{"vocab_size": 56, "decoder_qk_norm": false, "residual_init": "none", "decay_fraction": 0.3, "final_lr_fraction": 0}
Rows from block 11 of the audio encoder of a small audio captioner, named by matrix and row number. Rows with one number belong to one neuron. Each number is 50 + 10 x the weight over its row's rms, rounded and kept within 0 to 99. All counts start at 0. After the name is the row's rms in percent of the matrix's.
After each neuron's rows are labels from the 100 clips, of 14848, where the neuron reaches its highest value: "lies over" is the class under the peak. Only what is clearly more common there than usual is listed. The data: synthesized solo parts of chorales (CocoChorales). In brackets: how many of the 100, against the usual share in percent.
# fc1: MLP up (encoder.blocks.11.mlp.fc1.weight, 384x192), inputs 48-95
# fc2: MLP down (encoder.blocks.11.mlp.fc2.weight, 192x384, transposed), outputs 48-95

fc1.85 109:70 51 34 40 35 38 58 63 52 53 60 61 72 61 55 62 64 41 53 60 29 50 47 51 46 18 48 46 47 72 43 55 61 51 52 49 35 50 47 42 45 58 39 55 49 62 39 55
fc2.85 106:59 54 54 46 50 49 52 41 68 31 50 46 49 50 51 48 47 42 31 39 41 56 45 40 45 44 53 79 59 54 41 32 45 45 60 57 44 73 49 59 48 47 35 50 44 36 54 39
lies over: F3 (81 vs 0.9)

fc1.335 109:46 38 45 42 42 62 39 53 54 52 52 48 46 57 52 57 34 59 51 52 23 46 09 70 52 56 43 38 48 52 52 52 54 66 50 36 70 47 66 45 56 52 56 41 43 57 54 57
fc2.335 107:52 33 36 58 58 42 52 53 33 49 32 46 57 57 49 52 39 54 46 58 49 46 43 62 58 57 49 59 75 59 48 45 60 56 52 61 33 49 58 44 70 60 50 49 51 49 53 57
lies over: silence (96 vs 23.2)

fc1.36 141:55 53 48 64 53 46 64 49 70 50 64 43 56 45 50 49 47 51 58 28 54 38 47 26 65 52 75 55 60 40 48 50 49 47 62 66 56 51 61 55 57 43 40 48 51 57 54 30
fc2.36 148:56 46 50 49 70 50 67 38 68 52 68 35 37 29 60 52 48 67 62 43 59 52 43 33 52 49 73 59 62 46 58 40 49 40 56 52 44 38 48 45 75 29 47 56 48 64 42 41
lies over: E5 (98 vs 2.4)

fc1.338 123:51 58 45 35 51 45 58 54 43 46 56 74 51 53 53 43 50 64 56 34 43 55 66 46 56 49 48 47 30 50 47 62 33 74 44 48 64 56 60 46 48 31 48 54 55 27 54 70
fc2.338 128:43 50 45 51 53 45 44 21 37 37 40 54 49 49 47 45 39 64 41 34 51 54 74 56 50 65 54 46 50 45 54 45 42 69 48 53 60 53 57 46 55 36 44 67 57 25 41 50
lies over: C#4 (100 vs 3.2)

fc1.216 065:57 40 58 55 53 54 31 44 65 51 68 46 54 50 57 50 62 50 37 41 35 52 46 43 75 46 69 42 44 36 55 56 51 45 67 50 57 50 39 56 58 31 50 67 55 40 68 35
fc2.216 063:44 47 50 44 67 55 52 34 71 43 74 51 54 40 57 43 54 50 46 44 51 57 51 21 49 61 60 60 71 46 53 49 37 41 52 61 43 57 46 50 67 35 33 47 47 52 55 44
lies over: E5 (100 vs 2.4)

fc1.331 099:49 43 52 55 41 46 54 52 66 52 58 49 57 39 44 33 46 43 55 47 59 51 58 59 54 55 57 52 59 57 63 56 55 41 40 43 49 41 45 50 34 51 64 54 37 63 69 39
fc2.331 097:38 48 52 63 50 49 56 32 59 42 65 52 32 51 46 38 29 70 60 54 61 44 60 45 50 76 65 58 51 36 46 33 46 54 52 53 64 42 67 47 58 45 40 56 60 55 66 38
lies over: B4 (100 vs 3.3)

fc1.356 091:64 67 62 43 42 61 63 58 63 52 70 53 39 53 25 44 57 56 48 47 24 39 43 41 41 45 50 40 51 44 37 69 43 48 49 49 59 64 55 40 43 58 54 56 54 38 54 53
fc2.356 083:49 56 39 32 50 46 51 33 48 41 42 50 49 53 42 36 34 52 58 37 64 59 57 54 54 66 55 59 46 60 58 50 64 60 45 42 53 50 47 52 49 53 49 46 54 44 39 42
lies over: C#4 (100 vs 3.2)

fc1.205 097:51 59 55 28 42 48 55 44 45 58 49 68 57 47 40 44 44 30 38 58 54 53 71 65 42 50 49 59 57 59 53 48 47 76 62 49 66 65 40 70 39 60 52 44 50 55 57 41
fc2.205 094:37 45 48 54 41 45 41 38 43 48 39 50 47 41 46 40 39 45 51 62 59 52 73 57 58 64 55 59 48 44 45 45 50 57 34 55 52 37 71 51 47 63 54 57 36 47 52 49
lies over: F#4 (100 vs 2.7)

fc1.113 113:48 45 58 47 48 53 36 51 53 34 40 47 46 49 44 54 53 46 42 37 33 40 35 57 34 49 46 26 76 47 45 57 42 62 51 63 74 62 33 57 43 46 61 48 54 55 64 57
fc2.113 102:59 52 54 42 43 50 55 54 58 50 45 55 43 45 32 50 44 46 43 53 37 43 54 69 46 52 42 30 67 53 42 56 52 69 53 49 43 48 42 60 43 52 59 41 68 38 67 67
lies over: silence (100 vs 23.2)

fc1.291 116:45 68 52 44 58 54 46 44 48 53 48 60 45 45 48 38 49 65 69 36 49 72 75 40 35 56 44 48 47 40 53 56 28 69 53 57 65 66 40 49 51 29 53 56 43 29 62 56
fc2.291 116:45 42 40 49 55 59 43 24 53 46 38 50 44 35 53 44 44 58 48 36 58 60 73 57 52 63 63 56 51 46 59 43 39 66 46 46 60 48 49 57 56 36 46 53 58 31 42 46
lies over: C#4 (100 vs 3.2)

fc1.94 123:43 62 52 36 35 46 64 54 54 63 69 60 53 44 41 49 38 34 54 59 53 35 53 60 50 45 43 41 40 61 42 52 52 60 44 41 47 54 51 66 33 59 54 44 68 59 39 37
fc2.94 121:52 43 42 64 55 51 43 40 59 50 44 32 46 22 56 36 36 60 60 53 67 53 76 53 56 64 62 63 45 40 52 33 46 52 40 50 53 45 56 52 51 57 51 51 26 52 51 36
lies over: F#4 (100 vs 2.7)

fc1.339 144:52 34 62 60 51 47 61 44 74 61 71 58 40 46 46 49 45 61 49 52 56 51 36 48 63 57 60 45 60 49 65 51 55 33 44 39 53 38 50 40 44 39 58 55 45 60 69 34
fc2.339 166:45 50 56 67 48 45 55 36 59 40 61 45 30 38 49 26 51 61 57 44 66 53 59 48 48 66 72 58 61 41 58 40 53 55 48 63 55 49 52 56 52 36 41 53 48 65 68 34
lies over: B4 (100 vs 3.3)

fc1.170 109:60 61 49 45 37 52 45 46 47 46 56 72 67 53 45 51 45 42 48 39 34 56 67 51 46 41 44 50 42 65 45 51 37 62 54 35 64 65 56 63 26 49 35 53 55 42 61 55
fc2.170 107:44 42 38 50 49 52 43 29 50 50 45 41 43 37 53 43 35 59 46 51 50 63 74 67 55 70 50 52 37 40 54 50 34 71 46 48 56 47 73 49 56 54 63 54 41 41 48 46
lies over: C#4 (66 vs 3.2); F#5 (32 vs 2.2)

fc1.222 097:60 61 55 57 51 46 48 45 51 45 49 47 52 55 42 62 40 50 53 51 48 45 28 63 41 45 54 29 41 56 48 62 68 56 48 48 67 44 59 34 49 46 60 60 57 60 38 58
fc2.222 094:57 40 58 60 42 39 51 68 47 46 47 39 60 57 54 72 55 50 55 72 45 58 45 60 38 35 42 46 42 27 52 42 41 39 50 42 47 36 42 48 43 47 54 48 70 69 47 40
lies over: silence (100 vs 23.2)

fc1.116 128:65 62 76 31 26 54 50 48 42 46 56 55 47 37 59 30 43 19 53 51 50 55 62 65 41 34 50 42 47 68 57 51 51 73 43 48 50 56 31 64 49 40 49 49 35 61 42 46
fc2.116 133:40 42 44 58 37 41 55 46 41 44 37 50 45 52 55 38 43 50 61 50 72 58 54 58 54 44 66 52 41 50 67 34 45 49 41 63 51 43 57 53 53 38 51 59 36 54 56 36
lies over: F#4 (89 vs 2.7)

fc1.239 105:38 49 57 48 46 48 60 46 40 63 56 52 41 56 58 45 50 47 47 45 40 44 64 51 57 50 30 54 51 58 52 62 65 62 55 50 55 40 58 52 49 44 50 50 44 53 47 52
fc2.239 102:47 45 40 42 39 53 44 27 37 48 24 47 61 48 47 48 42 44 42 45 55 61 62 70 60 49 50 50 39 62 64 39 49 75 37 50 48 57 57 56 48 51 56 64 47 33 44 55
lies over: C#4 (100 vs 3.2)

fc1.330 098:56 42 60 54 40 55 44 49 36 52 62 67 57 50 44 38 79 37 51 60 48 39 50 45 41 54 40 49 45 53 46 63 53 48 58 52 59 45 36 33 53 49 53 52 56 37 54 52
fc2.330 089:42 35 42 63 66 43 56 59 39 58 47 61 48 53 64 46 61 50 58 55 68 60 56 61 56 45 50 58 55 60 59 39 67 49 61 64 47 44 44 26 55 46 54 67 45 36 38 56
lies over: silence (100 vs 23.2)

fc1.69 093:57 64 42 47 37 45 42 48 65 42 57 65 56 62 50 50 56 52 37 51 27 44 35 43 43 42 59 35 38 53 45 58 41 65 49 55 46 64 52 52 40 42 48 69 69 42 54 61
fc2.69 076:47 33 36 43 58 51 52 37 45 48 46 53 44 57 51 49 40 68 41 35 46 55 46 57 57 58 43 53 60 45 65 52 52 51 48 48 59 46 44 42 66 54 53 52 50 29 43 44
lies over: C#4 (69 vs 3.2)

fc1.112 125:48 54 64 54 45 52 44 66 66 48 56 61 65 65 53 56 58 33 53 61 39 53 53 29 56 51 34 51 42 61 66 48 36 43 51 42 69 64 41 66 45 50 42 46 40 54 49 44
fc2.112 132:54 46 65 53 52 30 57 59 67 34 71 52 50 56 43 65 39 49 53 47 47 50 71 43 44 46 52 65 46 52 57 37 39 60 47 51 55 55 50 60 38 50 42 53 50 58 47 47
lies over: silence (100 vs 23.2)

fc1.45 109:43 52 63 57 51 45 62 39 53 44 67 50 56 36 37 49 45 33 51 52 62 47 66 60 56 48 48 66 52 48 60 44 49 54 48 48 44 50 53 58 40 41 45 42 28 63 58 47
fc2.45 105:50 40 42 70 62 50 38 43 64 44 53 46 52 40 49 38 44 60 64 48 66 62 64 52 64 62 86 62 45 56 52 45 46 58 39 55 55 35 60 49 47 57 62 56 53 46 39 26
lies over: F#4 (100 vs 2.7)

fc1.348 105:54 50 58 46 48 55 44 50 40 39 35 55 50 61 38 63 48 52 45 31 44 48 46 54 52 40 51 26 65 61 44 50 57 60 40 40 46 41 22 43 43 60 69 50 56 48 52 51
fc2.348 093:48 63 62 34 42 42 53 56 65 55 57 69 38 54 41 56 50 53 38 46 33 43 57 54 49 49 43 20 67 47 41 60 48 63 54 54 53 58 47 58 33 49 46 47 71 26 65 45
lies over: silence (100 vs 23.2)

fc1.346 119:45 41 50 47 46 36 58 59 85 50 50 53 57 70 47 53 56 52 52 44 24 48 60 56 32 56 39 58 49 62 68 50 50 51 64 49 54 53 61 55 38 45 49 53 64 57 64 58
fc2.346 124:43 34 51 72 43 50 49 42 48 31 53 42 37 50 52 36 64 64 40 47 47 56 61 62 66 63 49 59 56 39 53 36 46 59 57 52 51 55 45 56 52 42 44 48 54 45 69 45
lies over: C#4 (53 vs 3.2); A3 (37 vs 2.2)

fc1.266 117:46 49 29 32 63 55 33 60 34 57 52 61 61 67 54 53 51 50 51 75 58 62 45 43 24 41 52 45 49 70 56 49 54 40 68 55 40 50 14 51 33 60 50 44 51 58 50 43
fc2.266 122:62 49 48 50 56 40 46 52 41 44 37 45 57 45 51 51 50 47 43 45 51 53 45 45 57 61 63 60 73 49 51 48 55 35 45 58 41 64 41 55 51 59 46 46 41 41 49 43
lies over: F3 (100 vs 0.9)

fc1.131 128:54 29 49 54 62 56 49 45 61 56 53 45 38 44 71 43 54 76 62 58 55 64 36 34 62 49 63 27 55 35 56 37 50 37 68 53 71 53 57 53 52 39 49 59 35 44 56 34
fc2.131 135:51 42 59 43 63 57 46 32 62 51 62 47 41 24 67 37 44 58 58 47 73 61 65 32 50 59 66 55 60 44 63 38 29 53 58 58 50 48 52 40 64 29 43 63 40 44 44 36
lies over: E5 (83 vs 2.4)

fc1.328 121:45 72 52 26 31 47 41 38 40 46 67 60 40 42 35 29 39 33 46 61 52 50 59 64 41 40 61 47 55 54 41 45 47 52 48 41 62 53 40 62 48 67 50 42 47 56 57 49
fc2.328 118:36 45 41 62 49 44 47 37 47 51 44 46 49 46 52 33 35 46 63 50 70 57 71 48 62 62 65 54 43 40 56 34 51 52 36 51 52 37 57 52 40 52 52 59 43 55 49 30
lies over: F#4 (100 vs 2.7)

fc1.13 092:40 44 54 43 37 49 41 68 41 50 43 60 47 61 34 40 63 51 46 59 43 51 63 50 37 46 52 25 56 48 29 61 54 45 40 29 57 48 23 46 41 54 54 39 60 40 83 47
fc2.13 078:52 39 47 37 41 54 52 59 54 70 59 56 48 66 58 73 53 61 48 66 51 54 56 41 60 50 47 34 46 52 66 59 48 47 52 38 55 51 40 45 58 46 44 45 52 44 51 48
lies over: silence (77 vs 23.2)

fc1.71 101:54 55 67 38 41 50 36 54 46 50 55 63 46 57 48 35 56 16 58 58 59 48 61 57 34 43 44 52 49 50 36 58 42 67 49 38 55 68 37 68 41 66 46 42 55 50 50 48
fc2.71 097:29 43 43 49 46 51 44 49 43 47 30 45 54 48 47 42 37 42 49 53 62 58 78 52 67 53 63 53 34 46 48 51 42 49 37 41 47 50 54 49 46 62 55 61 37 49 54 42
lies over: F#4 (100 vs 2.7)