Weights of a small audio captioner: encoder arch vit.
Rows from block 11 of the audio encoder of a small audio captioner, named by matrix and row number. Rows with one number belong to one neuron. Each number is 500 + 40 x the weight over its row's rms, rounded and kept within 0 to 999. All counts start at 0. Numbers have three digits each.
Before each neuron's rows are labels from the 100 clips, of 14848, where the neuron reaches its highest value: "peak on" is the class under the peak; "top examples" is what is common among them. Only what is clearly more common there than usual is listed. The data: synthesized solo parts of chorales (CocoChorales). In brackets: how many of the 100.
# fc1: MLP up (encoder.blocks.11.mlp.fc1.weight, 384x192), inputs 0-47
# fc2: MLP down (encoder.blocks.11.mlp.fc2.weight, 192x384, transposed), outputs 0-47

peak on: silence (100)
top examples: cello (96); note D4 (85); note D#4 (39); note C4 (36)
fc1.302:590551431474478433516484474535472468490537457493469478532459536470532493465494587410420490496532495593370494459564561495491501531469431499480463
fc2.302:529574515489544507568508559559477539464569403490465462552448467455546471460463485483447455520520466571496547501515499442398505550502493533473471

peak on: G#5 (100)
top examples: note G#5 (100); violin (88); note F#5 (55)
fc1.24:532484471470565496537470442484464478552543519517525463543474566471523476501547470484505417464499513516530524490494501543540495463336464445511485
fc2.24:548518496484525538541493356485500498487549509521474522519521510482536483568472481497494532550520484510438446511585501521497517450532539548444487

peak on: A4 (83)
top examples: note A4 (82); violin (56); note B4 (46); note G4 (38)
fc1.359:514460587553502562530504579494491532515491486511531441447467508560461510496502494502496518460491489555519544450507502472572460581466489453557495
fc2.359:465548532532478533554470533516468526472556472471448496513466487502459484567431478501525534581495491515489468503477476443499475523555528545453485

peak on: A#3 (66); D#3 (29)
top examples: note A#3 (73); double bass (41); note D#3 (41)
fc1.110:546493452487508407543484521546462535461476538457534409440487538554496496511509519537554452433503460529480495533460570422564513431533460412508485
fc2.110:504511479493512456524510522593441510488517467559510477477502481559483425446446467516471524471477456501475505464550497449491345500450469449506472

peak on: A4 (93)
top examples: note A4 (93); violin (70)
fc1.66:517403471496515594473563538515506566455506511542474461547487543555480463438505525507525454444546519503490474476530503515552471602511591512518524
fc2.66:532521523540454489473499522477524519523524449459491467501509513534434485493403486549485517510532472497528493448569501482548430557524548489498479

peak on: A#3 (100)
top examples: note A#3 (100); double bass (33); note C4 (29)
fc1.251:499501482488563466543470488560428490463479516499419427527468532499452507508506530514441581470488527548507572495466525474514489527493452484466522
fc2.251:484507478569505501553523457592436500509489525488374468499503528493446471473537556504470597511560517548513546526536539392527446504507499538478563

peak on: G#5 (74); G#3 (26)
top examples: note G#5 (74); violin (51); note F#5 (42)
fc1.293:549468522445521488533471468493494477503541538552526441507483535487536455485502427487506435465522528547531574501503527496548482525322463448490495
fc2.293:477573509503511570563463475513437492492536495546474466536492510435497438572460487524494485517517480510479446546498452468505488502517518549455489

peak on: A4 (100)
top examples: note A4 (100); violin (55); note G4 (29); viola (27)
fc1.315:491468542524476553501574586483481534461475515559512518514504500571444537488432499487478535446503499514494462524536469506577451555519533522523496
fc2.315:503555541541496480526466512508547531495664448469500538533485512448483501566441401522550531474569512453524455475511462519500456549539501510480440

peak on: C5 (100)
top examples: note C5 (100); horn (48); note A#4 (46); note C#5 (38)
fc1.108:554495441515504509480545485486496481506491533579418580527501535546447517475451375493438541439450513469469495565437487548496493450432515522541469
fc2.108:492512531513427536464537493477553554561484486469467557558546539432426470462425436459513476502488513476522487515486474497448502486516576576537451

peak on: silence (100)
top examples: tuba (100); note D3 (31); note F3 (29); note E3 (26)
fc1.163:486480562527546568521554447395485520513499512479438466543449510434507496476519459447497488397515497534435502387495464543537503481448518520494594
fc2.163:475501573499488509507508409398491551560482462472444466595492523394469469541507498482527440467527511506491430431495427520486578480537518541488511

peak on: A4 (73); A5 (27)
top examples: note A4 (73); violin (65); note B4 (49); note A5 (27)
fc1.211:552491489548521617548530522518486528466555518512509501524452505497452491468493506516540531470534512563494477460514485548566409561470437480564475
fc2.211:498503532558462482484537486461539510522551476493479547526509527512468508501521462520532539485472461471480423475498485535512462515500521525506464

peak on: A#3 (100)
top examples: note A#3 (100); cello (87); note C4 (73); note G#3 (30)
fc1.320:510495591463515492523489505483526439561480537556512428450526443470530478482617501579554521521464488526576566474537560512523509527469462497490553
fc2.320:452512454444534541525467492527481487463455492550475482527477465464484502531440498443465464493595532535557508520475398482532333561518456445472484

peak on: A3 (100)
top examples: note A3 (100); instrument: cello (52); double bass (32)
fc1.262:508466533541514502462484465554553511498511487486505507499451597449469528535515481439512570462534474476527546491512485470559499462465487493477492
fc2.262:466511518582536509529511566529467503496487500527463450516433502513451458533414518454472564492473470565492533492481467377595435509444507504504546

peak on: C5 (93)
top examples: note C5 (93); note A#4 (87); horn (74); note G#4 (25)
fc1.173:515494509491481526448570523433527564539442477505473534434522451486460535503484471508509502483530519454521528494497501511492511450529553540561482
fc2.173:525484542472465502502448483501533552534507413408444473557539538491432497503477469544569481503562490501563533476540497515464514558549512485516494

peak on: G3 (99)
top examples: note G3 (99); tuba (91); note A3 (51); note F3 (34)
fc1.317:554470476417505440506548560477487546497467493537567528494512414549474495488526542494536448503522562529446487480530515504443512487532466508485465
fc2.317:479524502527499518537496470499524557462558525472432490501524495435465461517475491515526541588477504506542474545476452457490513463579542541480509

peak on: A3 (100)
top examples: note A3 (100); cello (67); note D3 (36)
fc1.169:513487573525525523559542542504500505483542494486524449484421540509419498481478506474545505446543561611517561430511524494579467542484481516514548
fc2.169:467555501518468518545499506540430502479522490493506479484458470543473426523465555521501503587459419558471457489521496445482512519548544572491524

peak on: G3 (100)
top examples: note G3 (100); bassoon (89); note A3 (54); note A#3 (39)
fc1.162:496426437472481478456504559504512551491441495447563556489501505481540479532575539453529433491592471509497436497489499425484514490517500509524558
fc2.162:497479489529500500509539504552532556431507599484432526485549488458418434452474497505491516561430487564509467482476487434451436480542537537503557

peak on: A3 (99)
top examples: note A3 (100); cello (61); double bass (30)
fc1.314:480456557518513488488529504508517536475511520488528486470450582463442522498539446461532525425531473519491543518511497483552493504432490486504510
fc2.314:473516561533498541606475537560422499471494508499458440484467509505432455555462516507530540541463484585511526483515490373527468551506497541494538

peak on: A4 (75); A5 (25)
top examples: note A4 (75); violin (55); note A5 (25)
fc1.363:526461490513529535471547503513524542479490498554482444564511524548475484464446518526490475458481514513483460460501530524578480583521531486537464
fc2.363:515501563518489519506471551500513534469584441440510469519479556530467505510402451514501517502531509477509487452542521457549447556507513472556490

peak on: silence (100)
top examples: viola (100); note A4 (29); note D#4 (28); note F4 (26)
fc1.57:510503571536546490498487410434478486476471491538542469521443511454544552485540482473490479510496439501463464478487557591507463499499601527485532
fc2.57:541501554480521525534536435399507555456455535495465475544548547474504535480565441508510420462537512427455452459478463597512465562547477543524546

peak on: G3 (100)
top examples: note G3 (100); tuba (80); note C4 (46); note A3 (42)
fc1.76:493483465452515456472508575522486585515485515491532560520514467509487488516537550479535427496519519524489465539495511467449499483501472551537523
fc2.76:473473480530486527517510479537524538471504584505414527497517495444435444517481478498542545556450492518533480516471454440487501466524534593459526

peak on: G3 (99)
top examples: tuba (100); note G3 (98); note A3 (45); note F3 (33)
fc1.67:500445444408521514512531465528518484463457561562469527507541492499515490480582519511522481508514579519501478528444476552491476491473424578510472
fc2.67:495553527511477532550555523530503523456501495447413475467522459441418466475489507554521537519478528591523531485524458419459444547553546540505540

peak on: A4 (73); A5 (25)
top examples: violin (78); note A4 (73); note B4 (32); note A5 (25)
fc1.41:492489537497521480493502526492497504521491534539491488566525537557430470455455480509489447505488545537534448417503478525515486620488546497510452
fc2.41:495533540537477487511458581500514534501582455462506483536486517503462469511421433491482478487510499472466442453515490485532428583489498477512472

peak on: A#3 (100)
top examples: note A#3 (100); tuba (88); note A3 (63); note G3 (39)
fc1.227:494495445483505463543537466562488429478567499511488514463536564467482480462517484473459549457442438494470536449424557502457464483457442525534425
fc2.227:522575480510484484565521472520492512508508498512431548495549522429461474443426427467462544549480470492462485482542520480431424469514478545475401

peak on: silence (100)
top examples: violin (100); note G5 (58); note F#5 (27)
fc1.199:520532445475510491536540450492553558539521455492419439534518536461480472451505509428435420444521552587423507462566484585531495493486482489478518
fc2.199:517524502490491439496530447438475536581470445451489519569448523456504487529546568478513502490568539506502466473502453551488490508604545492463523

peak on: A#3 (84)
top examples: tuba (100); note A#3 (85); note A3 (34); note D#3 (31)
fc1.115:497501498499549521541557593541479494496423483496486491428484489475462493410514512454429524437475537546492545530488528508474494495465482481493519
fc2.115:490487528492438487512498513457554490550414459459468547469611540555396532495471551550475526523547471452593598481611518457473472531514506480459401

peak on: A3 (99)
top examples: note A3 (99); tuba (96); note G3 (38); note A#3 (32)
fc1.270:552457517484503452539514561534533499530500512441577420431480539462443468508575470474506434497480470523503554552436530474503542491447456469604476
fc2.270:504555507449445536552516550462503481507452493467530471457509498497438557442448528498472443528509535513544576477515476443515354536546513465485455

peak on: G3 (100)
top examples: note G3 (100); tuba (74); note A3 (44); note A#3 (43)
fc1.100:518454487412497433499539573504513597493481428493566557483499499488545477511506537456512433485578510528491486522537511442480504451552485527520558
fc2.100:480497503538457522526524479531510545451511541481395534488563482442433422467476469536537508544415486513511441506497464445458474478521550577486551

peak on: G#5 (100)
top examples: note G#5 (100); violin (89); note F#5 (52); note G5 (35)
fc1.319:510439512448596548473483502546535480479537501531484441547497564435513504497529484503534473527479539570519518446483424543514493492406491516531482
fc2.319:488528513474472573562459465505417519538554483475484436498477545475574420499512482487515453522450548522496470547474444441503449478416471566493539

peak on: A3 (100)
top examples: note A3 (100); tuba (100); note D3 (31); note G3 (26)
fc1.182:526482549525540499579499524563407513509511499512564439452405546467484478481525456489515490435494467603497505441480504455549493535428425497521519
fc2.182:444552518537448572548468530466478530486497502461494496529484516489497496570430497447495491549498450489443458550524477454522490499524561569516507

peak on: A3 (100)
top examples: note A3 (100); tuba (96); note D3 (25); note B3 (25)
fc1.166:504446539531527479529526509575514517537522467490495460452448546458403469506509466491513537456454455561493568462478526478553528518400470454553520
fc2.166:450513514527521551598461548529432478468499513520446437473455501528445450530467527496531546558453482563495513504502499393548460530475539514491535

peak on: C5 (100)
top examples: note C5 (100); note A#4 (80); horn (65); note G#4 (32)
fc1.324:496563469516491502552528510505492558497520512546443492535539533568514473521462450482465523462557499472470475486439478569527473533492508570468525
fc2.324:488492544549443483507536492549533571554538438480482554521500496521460458483528434521539518487528528457532525503503474503490473527454526491564536

peak on: A4 (95)
top examples: note A4 (95); violin (45); note G4 (25)
fc1.284:491448499534526532478548563525493565475513512528522450533518510536488520485458526503489494448562518555458468444536482453609455581527544446535495
fc2.284:501543542532463489510482544490520504488585458453489478515501509509453454521397457557523526509513476503488462451571509481505473574537509499519445

peak on: silence (100)
top examples: trombone (100); note D#4 (55); note F4 (43); note D4 (41)
fc1.263:590500454512505500553526582543499454407539536466525518509470500551448530506536556495477512505417448528488447510516528469487525503554507478480425
fc2.263:552509515472445531489562543469524504511473467438467489560490457466453531462515528508432423481434454516497523487500502476437490528492499491526438

peak on: A3 (100)
top examples: note A3 (100); tuba (75); note B3 (32)
fc1.358:487445549572488513483499540566504519498493530489540427474413562454446474503500442515524512436493475521512559515483521458564500551442503457568520
fc2.358:450505540522498521562443568508490522514447496485485448435495464537402461523439522506546542530484433545551534488544498364508446519527508526500503